{
  "arch": "fnet",
  "model": "image classifier",
  "dataset": "retinal OCT scans (Kermany 2017)",
  "train_examples": 98430,
  "image_size": 48,
  "crop_scale_min": 1,
  "horizontal_flip": true,
  "targets": ["finding"],
  "num_classes": 4,
  "norm": "layernorm",
  "norm_position": "pre",
  "activation": "star_relu",
  "mlp_ratio": 2,
  "parallel_block": false,
  "inner_norm": false,
  "moe": "expert_choice",
  "num_experts": 16,
  "moe_every": 2,
  "expert_mlp_ratio": 0.5,
  "experts_per_token": 1,
  "shared_expert": false,
  "patch_size": [8, 8],
  "conv_stem": true,
  "layers": 6,
  "width": 192,
  "positions": "sincos",
  "label_smoothing": 0.1,
  "loss": "binary_cross_entropy",
  "residual_init": "zero_last",
  "optimizer": "muon",
  "muon_scale": "original",
  "lr": 0.028,
  "momentum": 0.9,
  "nesterov": true,
  "orthogonalizer": "newton_schulz_5",
  "adamw_lr_other_params": 0.00085,
  "grad_clip": 5.0,
  "steps": 13100,
  "batch_size": 256,
  "epochs": 34.1,
  "lr_schedule": "wsd",
  "decay_fraction": 0.4,
  "final_lr_fraction": 0.1,
  "warmup_steps": 650,
  "weight_decay": 0.02,
  "adamw_weight_decay_other_params": 0
}
Rows from block 3 of a small image classifier, named by matrix and row number. Rows with one number within an expert belong to one neuron, the router's apart. Each number is 128 + 24 x the weight over its row's rms, rounded and kept within 0 to 255. All counts start at 0. Numbers have three digits each.
Before each expert's rows are labels from the 100 images, of 14848, where the router gives the expert most weight on average: "top examples" is what is common among them. Only what is clearly more common there than usual is listed. The data: retinal OCT scans (Kermany 2017). In brackets: how many of the 100.
# router: router (model.blocks.3.mlp.router.weight, 16x192, trained with AdamW), inputs 156-191
# up: expert up (model.blocks.3.mlp.up, 16x96x192), inputs 156-191
# down: expert down (model.blocks.3.mlp.down, 16x192x96, transposed), outputs 156-191

# expert 14
top examples: finding: diabetic macular edema (100)
router.14:117129123140151139156159087104132100132132124118146139132140123117113126114103165120134170119140162141180142
up.2:166113163138124177120149120143086128141128140148100109110100120115071138134158109101138103093117156089146119
down.2:097115123134122130145092113115140108079114093115142134129123183136153145101154165106133136131117114142083175
up.3:106106134193163103176142121138141067134142137116060133139135085136106122155154135163114179101086144151132140
down.3:131105135105140118156113064161146113111106143184085106112098112136130096162126149113126120131138095139094116
up.4:096159114127162155103129102149140135140126095115153083121145135150167144154190103136108143134156166155128134
down.4:143103126146130099121165120186120159130119130134136133109107098122101127095091117123162147092124140089069086
up.5:126121128092140111126190150117112135119139116098129110158171166126096126154100147131077160151139127144152132
down.5:091131145148106143147137158139150139127106115149153096121100163077108130131140127116107131135098166132128125
up.6:106136130118122130137112136116161071133104101150088092129072137173134127174115130107143130120108086114135112
down.6:159090114132121129118105100143115138145123111139137191121159102091124143089161103135130134152150123125140116
up.7:116126126122103111116108125151123206097124153111120129143140104121146139119129147122068118129136149118124123
down.7:146126135125126128108132169093159128180114130091130114134127143168151148095122116135120180121140111120158125
up.8:132092101122131086159134161127146109123141151095096122137180118146094121110152116120106147113147104123144117
down.8:127155105123169093136118088120165119121135138122156121128134134115122135102116141122162176110148138129125131
up.9:128103134139108107140126144152111135131132146103145129097104123171145188115105095156157160179113139137091154
down.9:114092141147126125144105111117167082147129150146164158104176110137157102153105129126120095149118133131134115
up.10:176139105104140115149125111134102121129110128137138109103138165133145120148113175169138117110133118089121119
down.10:110104159113140165093108167086134078129140079101082131165160140157119141123106128138154168121104115172117135
up.11:124113126191138131169171180085118121140176165138120132162168115128122122097125111098132101133152157149132139
down.11:092128096116150089128113134133143106089120110118183136126124139128121147133117090154155192134120124128104118
up.12:130110119145112137123094143119094136145107121128139170122126118111132150167136147144098086165090096118106133
down.12:094115138129122060121113127106100110123137141118084123144106073166160092101106118145125094109129146121205114
up.13:116124151136158091121088059201153137181123148124095152111112145079135106125153160145149198130118146137099153
down.13:118143154117157144116156106128058160091121091126093135111116094147143147151148148134140106117119158138124131
up.14:163145119118146159195124154110145114126091146156171149104118088122119146152146139110137115111155129161089083
down.14:130097099177122107116105124154125183154141147115135139152103145142099145082112150114121084110118117111160103
up.15:105139104130154104124123099061165109119127123096142119105131104114106134164124171132120096124144146131158126
down.15:161148139179114134109126155152098118113113129147104109132136172139144160105110142142128168100134097139118141
up.16:114122125114139095141093115122158113127097149126116089132138128092140098144120103090147093130130143160147132
down.16:131147120114147138144140105122141108121147125184146183137142103112142140146109161149132143124170097103105106
up.17:122151111114111130163123134104110153172131168141100111126152135074138116161141135102169150182130134152159155
down.17:120114119112163103126113135129134109124137119113134173102118113153107122126109083142131134107169089118165055
up.18:129131129095137106114079146105125151135173117156196139090105118122149133124107162162129136132134115125131100
down.18:122118137147135151096184117165141131145100068105100146132127163140120126111131117114113098169152122146140090
up.19:145133133132124127099110119175140112120102154149140120122120118102155143083122108108137136166117167164097152
down.19:118106081184165120133140167149104098143087114151112132112097133086133142140130126084123121147104120103141087
up.20:124155128201126117157142130104092115131130109139135110167106107132099103094091085089162130134143167142115140
down.20:108112127107147114097155141117117066127172080134139141121133107133114156093095124094133135112147111102117124
up.21:142137160141091135096097077134172126118141146122126126165094156119131135097176144073149109111088093115145177
down.21:121105068074146105167133121119145163182128125158144126105162068117124131147103115170116153134204191108103115
up.22:159126106074145126142179133149126145127114125128123100137142126099125095130165136140146190140086159137148147
down.22:136104167164120094141127183106103087097105115136109119140128138111119088111170126144116140131075093152188147
up.23:147136093153122130108139075110138095145111125079149128116106147103089096136096149145158192122116178147101140
down.23:096090130089155131132155118156107137115166087117084138138104113161122108180102128144125126147145116082105128
up.24:134134086118126112123114109177122133154160130127148154072138142110112084126114136125117140128124093143104149
down.24:126114148090147111105146132114127069114145082135120138136140120143127149074078123105133128097159133114124119
up.25:165111111139098128147106155153179148122139160124134137100159164122180137105105161106104121139132105129101106
down.25:120132133113159125123111147119154095119082118141090089091136116089112082164093111117132139101114063105143138
up.26:089129122121091141120113120139140154121111154162111128132147103139171116104129153137144132137146161139136114
down.26:102109142140117143140132110152124129116155124143149153095092150103084133130142137105147087155139114130100110
up.27:121123132127130094129110140162142089152103123124141123109135168130114119142115137146121124133127138115107093
down.27:115113140106151114113162131117118071125166077145135136133137114134122149086098119090130138114152105098109129
up.28:129124161154123114181151111137148112118119093141059078110148095128123128102094134147123146093163173084135124
down.28:124119126147198115091132124127135140122135128152139129114106113141130100165146097098176135169137148117101109
up.29:129158136131156130151151134150137150109095120142168179092112108103145121097115160124146087158118106116164099
down.29:107154127072092164163147115146088121142107122164128139130101210133143146163081106150153099117126107123069139
up.30:148145120149109119143121109100124106124115130107110144106127112154135162127153109132130110158098142124121112
down.30:140111163144130119075112106158091113143112091093121162126148131128121142082135135127094149143143117158103137
up.31:132152146127122135122158123080183114117088136131175129150129141127089118070140074132083098160154107124126136
down.31:126131110118125120167103125124101116108142145134131150115103106108186143204097170120160089140153144118132137
up.32:132109144149123086152119112141097132111139098129141130157073093085072128120137120094144162058108152119092151
down.32:121129090116144118133168134111111118161149113122124149119116171151144169108099116107139118154159093065132122
up.33:070113135126100168151132129115116109126132136125101105103110153136165161108156145091137157137121136179137121
down.33:117115120125169146078140091053102095129122122116193143161135098096131187138123131137105112160159131142102129
up.34:156126114133145183099146110162144117139121128127102133159149143136178117130144097132154112153106137119142106
down.34:112137137104134087103142153138108092106156069131128162124147099120118136057083144115127109119152106135128153
up.35:121115125118113125125146131162127129101123111165073138180142159169151111098144140139101121201113115105112168
down.35:142147147135135188105140099129150110137129137123157133108135074107057184125143128124137146132152100119148086
up.36:124169122112133127138116101134124073102100107144144124140109146106192098129148148123122123122157154114159144
down.36:101162169120129097147135134183155068132130126147118084132133116132102171146154121131117153145114104131141131
up.37:109181144145146129094122120125125108111126085171148122129112110142154143181157071144121146142098104128113146
down.37:156106143146092113124082146118112144150150125089121147132115155141102090096084169144119117118101162139149157

# expert 5
top examples: finding: choroidal neovascularization (100)
router.5:126100140183127106116160160140128095128118099111113109113109131087100086111127146090154127131109133143170178
up.2:172134157148105102191151119116121103114088106135142135121134104101096078123179124076132157132126140091049145
down.2:102080056126159163086118172124162148131179142132118110119165138199137133161060136175113137133173123106187101
up.3:128140134141112155153138097160102112117118114126135091109133154149171092158118125109109162155149115143098142
down.3:120125144136165086116137152150114136102135131123143142141149136135110129114184113139133103113085171100128124
up.4:147124147137127114130150128095136110119114103130125150175135151138139107116093169180147128144120156123141127
down.4:106151118133139117100118137196109150138151151132155100112104114126117122121153111125092135123157128126107123
up.5:123124111118121097109112090142140135106108109099156140110144094141104084071162141124172114142105110130160116
down.5:132110115136169078146133131125128144157137133110112164141129132143156113140119131107116155105113116099067127
up.6:092118130148144111098097103147111046102111133152119119101082084125098178097086151119134156104145143128125130
down.6:155158139159110122185158134116138203123145082142083139141168156145122085132163128120145138134133140143142134
up.7:144090132134148117096122102194137137162137108099145129146149164129163134126162124146095121109121106104119148
down.7:099101110151136130151127173121128137137107130121111135119135132129111121153117105103138183109107141136096148
up.8:140121103151120161147153108137157115129125075126130121162134117133141128119156075110078076141142121165166176
down.8:133113117104174100080140130157095132152109122087124144129128161149130117140129141152138156135083114096071121
up.9:089121142113143139115122135095168082125138141135136108122152139124131115107125088088106144101150148123124140
down.9:148137118177125112108129130126136114120139134092139151122125136118074118123139124155152118150146098163071142
up.10:140152092106083181122169094149130154142129130104095117159090138111135145130172127155102079162148093156148145
down.10:119124134121161073132129116147127122163124111106126149122117144142171092113125145113140164161104131114082100
up.12:167155157167138128135113134106107132128140143122153137133093162127103133110118103120104096131150135116140134
down.12:118129129079140125112099120144130133127118136121096115116107158143143140143177110102118121122132146103148113
up.13:114094109120134103117122118130158076170118118146164096126118151130160138137126115175150184072122090140104095
down.13:105125103166149146119094132140079128108140132145081136109117154132093104099110169115131136156144109121133114
up.14:144151132118131136130121125096161130155119168157121118149156143134124104111148136114157142123156184139126132
down.14:104112155156144124126162119161136133108110122120154128176109113115105155151120106113067114118101122097147122
up.15:148159136097098118147148118129130169134153133130130135136117136118140099118165159149126085129155132149186140
down.15:129131124132136078145108136153106132170106127117136148132126125149171094129117119130120165135097127121078102
up.16:102095145133099170131164116154101114145107108186087099116109108108138141128116135100138156113083124091095133
down.16:123120123137151082131114111147127125159113111100129152126110150155170093124125143120136151149107124127083116
up.17:119131128145081110125142102117124151141117096131114112087117135126116082148156156092148108200122147155165139
down.17:110124120106122123128124169137111107132078130119138136103127136177165159160111104144105141159119191103066117
up.18:126125146132175132135159162151163080158113156124114128161117151167127162127131132115087068171103140143172144
down.18:121126125146129081122121098152106133134114135121131122114146151146186104122140132130101150147090128120056099
up.19:122132143091087152165110109080137082121105130135111111125141058130143131115083139069114119159134121131128113
down.19:130099114115123110095132168181103114117153132141112180157134157152125155157159084167153105162137142115108131
up.20:135156119140134145143181156129127169123093111145093084148120123127135096125155105129119061167120165133136117
down.20:129117116115145078123118099157115137168114119104129134112112141162166105123133130112131160133093120126084107
up.21:170123168109130117178157090128145104130127096133125139126137123113114160123166145108096160142094142078164139
down.21:134136135108136103083119108130132125151116132112139124119124118164164096127114149106125142151105112151068120
up.22:115112118136126108138109118149131145133127121122134149145121144128091113165106116096132114121129187136144119
down.22:137148138108092142131133125151123141123140152141100118136136131137117148099147146162154114155115065113122130
up.23:119112144140163154140153128145151145153119131140137105189103128158115115115171140142099130115083113097099124
down.23:130132132167095078109101122111102117160130092112103129142153104140112136147123110132132114145141173185126115
up.24:138126128149110105151129108138125149119139106147089122106125127090120138113111143112128146123136130136103182
down.24:125134094141127168140114167121115144167120120124162151162139098155115122130163116144105147124131135166138101
up.25:113087142160097131126103131169118143114076153131113125114135125157135148146125115092115133115141129148108094
down.25:097139134100151130110129080098129104152149129138137130165112132074125140118126169172140108150137119127158166
up.26:153125125094133146170149100128155141104133147134153105181138132131115148068123110121081098130155143146095080
down.26:139142120133140127092104108125135152131146090129107161088099131107137097187119129146147124133124111120117109
up.27:124126130125139126131126153157155127130120113123121082088147116134149125136138113110104139069123117135120149
down.27:136121159125095131147117107110112118133141138109150169157132161122085140102109163107138151155090170124126139
up.28:165142142140107145107134153177134117130113115177107117147146140150106091177116150136111144137188104107097139
down.28:096101135111142115130104115115113152159110137146111105085128159104132137145152104142138138130116123159134076
up.29:106158091163123126095122089138118146136119150109141155131126124090120154119073108154120140119121123104172109
down.29:164150151080119142136152156137144145113133136122094119121124139133122117116174133092108106091130112124097182
up.30:141136095151129090078125128103083105128139157145157115121137143170102117125125111151157162165121103123159110
down.30:123152167080132098158121127173130151129150140116104134163156111100126096171140135114143130105132129136160144
up.31:148154093079091132085134104158099146110142138143115086095103141150118136144129176149179156130117144118107094
down.31:104143160126137126159107128146128151158107065106136112111144114135155134190136106116109116105158097173110176
up.32:133142159142138079113108111104123107125143172113111144153107097135095088103157129155152155124112160114139130
down.32:147137126132116102085101146125117136105148148174110117114127094141106138107115140130131158103184097158173147
up.33:105151101115128157185091104138134125162091143132089109135106113118138141105115123149103164176137169170147118
down.33:143144141137102094112137158143116107117115098149149128112135166123117054149130116119157095079143125121088145
up.34:163125179135156155085092130174178138147131147120125138102118145087147137124162145119063101128126118170143177
down.34:099123118078123119173141087092110143143129111112122136159142104107091119111140141137145154110169131148140105
up.35:152115118099137114127173148116119176104177130101142134160077138156136136135148156097135141112106142130122135
down.35:094126120128132117148084099153116140140119129100130126118132155120130105108146134117111139131099115141108117
up.36:139118163111145135124132126209111155108105129102124119096122120142190116132172152142096177135109100138183172
down.36:152175111140113137156160104090153124144115119125144126151135156100062111135109100095151135122121164102068119
up.37:129145123119123105115131098101141135111123081145116119143119106126106137099141073152143136128103060153156159
down.37:135090102149134131179112138180108122144163082070101170144145093149135115145118142123124093103135126120114113
up.38:126108125116086131125161148115140162117155152132142116135120132172161137126132111125109129140136159145195160
down.38:124148129135097112120120115145117114166140112075104102124113184084134113166135085124143125106077137126083109

# expert 8
top examples: finding: diabetic macular edema (61)
router.8:161139105174123137114172092169140084140158067149110089102143122123144137150131080125146156158145105143174195
up.10:138142113138162149120113114127110129108082158096111144137127079107156121106105157151145144151174170116115135
down.10:130158142113094126136107112104130124097147141194116121126108083152133146130117122098150132072110128184103155
up.11:131094121120124160150106101130146153117106135142140129114158140127139112115139142110106108146128150111176106
down.11:095162157117144107099127133105127163140176137146185132115085161166107163132156117125134136133145107109078108
up.12:171104110145157082143116167095083125120143096111127133111124140095132116102085135126136114075118109123125144
down.12:098162108142093121109129088128126108136111111141107124174132145116142124119176147109108108161139119146137156
up.14:159133138085101123139134110142129104111140155140131158095097126143099066116155137137155131121101132120094133
down.14:106086100122183163100098086114152116143138092131149115152146055113139149123151096180137140087130126155134127
up.15:151147126140128123132130125165133087124147121104126105110127140123118093154140135164128148151118150155140135
down.15:148126139139180137151137081154130179159097100117140126161133126119138092161129115144140097094126103135089123
up.16:098109131109146174145160125094174148116129101142144102119131128077096143107137133097099101124102145140139189
down.16:132125122137101095109125142151071113140181136144119188157133133188134120118111135164210114147129121120156098
up.17:115131129124100076154124136086091129120146147160142153116189129108121150130148143140125129162095142115146138
down.17:129116126127171139077139117200140105120080133098086101132044133145157122152103105132143142126153147129104122
up.18:102124128115125128181101121114133067125114101113129127132112168116155065113127088126113166147124099126113110
down.18:166082116066144114106123105144134089132129140102086134133138164138096120168100137151098123142157128131137092
up.19:147114150135104132156037130113177083118104115100113144100117102111132121128156143121151148126134142122130138
down.19:140115118086141145136156114149140150102144118128141115124117136157177133174140106159137100127134081115135146
up.20:115137097117115177146118130064145128102133113103144147069155130135164112136110122101157072130111153160152142
down.20:113154083127136068079161142157137142151118141140114105172123127127159104102160120130157160157140101146128117
up.21:090148112125124134179125175098158102146145123118150126116140112120120118095133111145150109148132159117147117
down.21:101159109144107109098131086131125108151122090142117126163110140111130136138173139108097118155134106147146157
up.22:120141099134146114140138109119142082136122137110103115116140141146131121123085083134121188175157147158090107
down.22:171089113130109108121109119164097122133099158141124118137124106156103102132109134152123115114153112147128116
up.23:114123139179106123121109135149130089107109094143112122112148122085171138096132109158119138089125109092112060
down.23:161124131060127127159120103095133161188102207110154115158095106160115176143137129131114135130140147161137180
up.24:110126104168118092121138121133129104159119107126078128191144133134088080159146124154089159153086140150131128
down.24:144076136119134118144156125161150110145153119122118128123110136119127082090107114142122147109181112135094112
up.25:161137114116178111147093101072137108133096112138122156168171128147095165102134136139110099083126142110135115
down.25:123132118130063116107134167157124142097157133158124103145069137110141127147146139137141149162122119130156156
up.26:115151123128161134116187161103165141124130094139113107170118142139171160162104140118103140113117106087102149
down.26:109116111157076145143096107160118132106116148131099133117150124098076121125147096107161106138131162128154110
up.27:126119115113149114129110126159132122124150154104159126139148134099161134091156118147091085130136105116141103
down.27:133137117155081141141155157134126116113104098134112129139147123145064137161101159104165154149080105141144148
up.28:142112096164123100128120114163127122123106138130149135119171079081131071169071096096132165097140097118130115
down.28:120158143128122129140149176081115125132147087134104135150101119153110136087173135149103155156118128113143155
up.29:136131096125106098104144126136102135106116111166126100180088147174125130107159119139126112088098151124154124
down.29:102141131157130116170106155117132113140125150106115116083175129110119117117122126093113179157111130128107077
up.30:128139111121132142109106106156105156111148166146129086106153107127096118108168117110155167113133133151100150
down.30:114118107129107079117140159104133146141129080074120176146107134142121119137102150127126082147133153099175101
up.31:121140139106121167141123144139135141147165131062166126110122130175111154131151159153068129133174129148132176
down.31:116149086164153110137112116101129122193126167178076088111138139106102126133087122127086167106115099119154090
up.32:175103114085155174132114146108131093100099155079127103132123138127118123116136069141132097158104118112136131
down.32:100163105150101109104142092136123113156117095142117136164109134105143136118173149109103110156134109154131154
up.33:138141161134121115108145130162118112104120133153115111098125122117124101167106151150155166112135173140106156
down.33:151132142144122114151138129083145157115172104109166152163131128117135101146144131146118113125116115089145131
up.34:122123160150100141142117055128126139139123147137159101095143124116136119124154104131130112144139113094119147
down.34:145160136159121124099143175149148158117132125110144147131116119149149113158126145134117139101099110149135138
up.35:157151133109119173111136140097105109123139145153159103179125111158110126133133140122112118114173143165157153
down.35:124129135106112120148099072147135148132130154084118149087131148143149104146127115142149134089073116093108112
up.36:137103137125118119142066136109141128054168166131148144106138131127134201111108165067143155164093141109172160
down.36:125090127121135142142108136090172139132093137096111120148073089101123119158148110159103111119123123104082133
up.37:115122133139135138107111151043117129146117169088155165141092157095132105127162123112127082123132133121110142
down.37:113167102144140105093117095141122142125148130144106130173109124157176130130154131104085167129149115164179153
up.38:144115111116137090125135109138145128120154129132142103120123064092102113117126098088120113124140071149131145
down.38:152115105150083159127117115159083116141122075078103149150135162136160132100115161140169123124103117116060132
up.39:147179115107116159107176109124069102136155104156102112124136101115104132062134151083163128120128089105152132
down.39:107065112111146123128105122119132163167110127114166131124119147126145132165114107163119136148115142145119127
up.40:135172124123114123134150127150121116101086137154063122176106086141072148097124113135140092122124099152128130
down.40:163116105138140114185070154106126104127154118105149129114130134116169088146114138105102150130131159137121136
up.41:141116093159081126154132129101129125091135160122143129118114181122142137136100108128094144121120127118158099
down.41:118137127151185125125136152132148109170096111125127127164170105137079153129146113134141112147070152159175117
up.42:132128088141135097131113091165120128121109163134094116135129158156158118137140131128158156155151144151140126
down.42:084118144113174159164144147089122119113115111129182125114122064087098113163162147104119120116127121144093146
up.43:108118130125127114100139130130138079137134123131129116101146114133136181081117104153150100106125155146116137
down.43:114159122154129127131133099150103132108138096135114139189123146123129102142158166103137126165108097136117148
up.44:117120116093121092148118102129138140131107106161133106132109132121126177092133126124146126130136158119164072
down.44:102164101150097116105151106139128111144117098137119139164125128106139129124169143103105118155136103142137152
up.45:085111080191150132108128153122096085148134125113183140172085136093161118135130117146119115150149118145132130
down.45:096157105142093117104143089138130118150118101141112130169115134107133129123169152105108126162127109146146146
up.46:132135097127143130130097131137147108129130098141120122120104175139143130158124110102145115105140072105153132
down.46:129108128159123111104126111152102144164138133148105148179138102134093145103134139149064172128157139192125110

# expert 1
top examples: finding: normal (97)
router.1:169154141123165160108084169085132114125097159105167119114139122152161151157149097116088150108141095105148138
up.2:075140106157080107157163076125112119124122092140106137143100160108143134109078146119152104119121166151160147
down.2:097150139140123109085115128147130147156104148176127122116133147117131147136093155123100143137160177137161119
up.3:118132083127111112143165130200089155134162090125091145114119106124088095127117139092149136162134146144161140
down.3:084120091148140114151124123106142117123106124133103126161152192140107125151134132117157148126146166159161126
up.4:121136115151080108128163067141123124073165115162116124159104136107101100117114145104161100149151149128164159
down.4:100145128135140114111093106148126143165109145156129122110134152112126145125091148113087140131165187128143119
up.5:095129116125122098105159117181122142119142107128099112168136136106094091074102132122160128116102171142136136
down.5:097164125135146106123111113145132149174116151177136124119134133106138130125108142111077155126152193127156114
up.6:107159120139138095126155099119091130168149115164115143127157145126093069092130136119143109150148180135143133
down.6:151078118143127178109143121113176107133138148130106130145105086114098104142120130143134122110153124156116142
up.7:092129128123120078128146097180132131113158122138110144128144136111111077120128169095147090153119202148138121
down.7:101148133158154114110098102134130154166094122176134113125134094108137145115092146117104152124161179134147123
up.8:113109141174106078147141129135138114103123101155111109104095096076123109102112134129152107150116151140117167
down.8:114166130144149117110105110152128144163108140181138119106136146104129138117109160118093145126161180142156118
up.9:094094112168155124126166134172137148094151102142105104139112129096097118111123136103145107157105141141129104
down.9:117157126141136116117106114151121149168107141180144126111136133102131146133100148117094142123148195131146119
up.10:120144122137115110137166105117118119122144102125156119136139149129116125100110140100163112176119144114134108
down.10:127115126142128159123093124128140166170107143177144099108130142127171183113109136121094135122166135113118099
up.11:105125131200094126131127130144140121083130127131091125120094157080094131112088162099147168148106147146116102
down.11:113156126143150124109103105140133161167114146178149105115140137105122141122098154123094141130174190130152113
up.12:120121097154112113148162095145109115106150089130090116126082137088117070096126136094167106090122152135154115
down.12:104156133147135113112106118149136158168101143172134120111137130109126143120092146109087143128155193135148119
up.13:115137112138109129121152101167123126115160107100084160165102162094109134077090138138162132137075132134123117
down.13:123135140143157133115122129130146151188095121133106112110129097088183146115098136104090151128138170117145120
up.14:074138114129112084143179093176141124136160119175106158127112120082072091107106140115147106134149176140122166
down.14:156176139126119129104117118149102129126137123108089148163163122104118107102118126116103150157120196179171130
up.15:128127085149121126126175088156098118128148103134075146176091116129126114119082158151166121122146161071140098
down.15:110146139148141110132103116145128142165117140180136123109134142110128126126101155107100135118167178126135116
up.16:111104100159114082148162116182094134118146084109107135131139154155128113128121148120128097112130172094104089
down.16:110157138144141111119100112138124144159118142174141120118143146101127139123093150105086140125153188133158121
up.17:130128148164137114100164097160101121146154092150088141133143091105076094097148169142153098114136159149139109
down.17:106166133138137119106095117138121140162108140164135124107133138107130146131098159118089153128161180131159121
up.18:153102096156116110124175114152118120091120123167116141136103142089090090096114177124119071139127141121124130
down.18:120156139139117127107101129137110162168121135163153126102143160125138158108091139121106148115161147116158118
up.19:101134152129128107155160102187141155130132104148106122128129104104098111108116155138150112113111163178110147
down.19:111154131135130121097090105147124157161111141169150123119137150113128138127088151108097132123162182127140110
up.20:102126091153125129156150078138140116138150107114096121135099104103106105101098159139144145133105178143103157
down.20:145156136113136088115109129185085146132136145115123121110148125108111157125135166100122134135144178146141135
up.21:115120101132124100127166035165106124137166094162097159139115129123108121119085149131182126179116148127143120
down.21:113162113112151093101096100142116123143114157156127106143134151110097087141135138146116144124172196176130149
up.22:116142134134136116130168105164134103149124112127140156141120158097149125112058115107127144146123119146125113
down.22:106145137141144114103114111147133145156105137161130111113131136109153143115083160121086142126148177115137109
up.23:110112130147110121138147132161106104126133078124087132137111122100085091091071153137152101162139149143072109
down.23:121154122142131116121090118122099145153122123131129105127141100126192139101136148111090158138104173128153118
up.24:107149085121128097125150084146124143121158123140084142124127161093125121111065142133152118149140173088137112
down.24:139133139124142128130115106154106159151101144162121141132119157104103127152103123121129133086147136140148129
up.25:092137100142115096141159109166117132127131128167099135119110110103112112118103142149155098140132125131145105
down.25:118155132151141112116104116153135142159108123172132128124142122097128128124111150106102146132174197127164132
up.26:116128120108100102150155126195119131108136105155114144134126110100096128095102157081129135135115166114120105
down.26:111161136142146111101106110128115148166115146179141123114142132116133147132097157110084154127163183130149116
up.27:101109091128135114096191118106098131123119094139122153109128116106122088099089150113143133170133142136129109
down.27:098153139141134119110082120153126140168120144176124125111130145106137135130096143109096148127160180122153110
up.28:100132115134099110116194094132132134094140091143089146119090131132120126092103156116172123196126134134131118
down.28:106146149153141111115103110145133143173106132165124119109115118110151126120089150106090131134165190129142116
up.29:110114129130105093127169095160110159124131105158069108145112125102127077096096155138177120149122178164160151
down.29:097139140160117093127147110139114130153123131153136145128110127103120117123070120110124126095136128102134121
up.30:117101152137120126070166133124120124119112129121087123148103123131111101067092137146188114136142145120132120
down.30:108147144107140118102106139158139160163123158124136102113132176111157153130093137102063115136136167140130099
up.31:079162107146113086099157099166107151117146088143101119125129110096118089117121150128105109160134119097135091
down.31:111159126168141120107090111144132142151118150197148122113132138110137176123107158101090143132154172112153111
up.32:118121126115111081140154094158107125124133101168119121129122137106104095114066138127182114145150136098175145
down.32:109151140135150119105105116146128142157107142171135113093132137109131143119099159103095154130152188132139115
up.33:098128117147132117160180080182106143117135109131097127150118114097128109107098133123159092162151170132121131
down.33:109153147141144116103103121132123152172109142163136120102125135113136145123091143110094142131156181132149129
up.34:095141129146118088107152095148118105112166097171120150145107106109079106102095141115148112148131171124149101
down.34:114134131146136126130081113133120126154119150145123127118113127128144157128111153121113141129155201152127114
up.35:119094113146131121139144092158127127124142098134136134111153071142127103119090135106156100148124158118121123
down.35:104155141149134113127108119129130143145108149155127112108123134114143148113085165102088151120127177100130114
up.36:090116111134126115148178073173120119144156118171132119155112155086101122118150129124164104112110185112108104
down.36:112143126141153127111079110122124153175113138176149122103139134107120152136105148105091143129169174127152117
up.37:103143125141089097118150050144149163139154110169119152135125118108103097086120167120171081151145158132107124
down.37:125150155175135182114135150128135142152124119119097107117131106115160125131098105120090115126074150114141104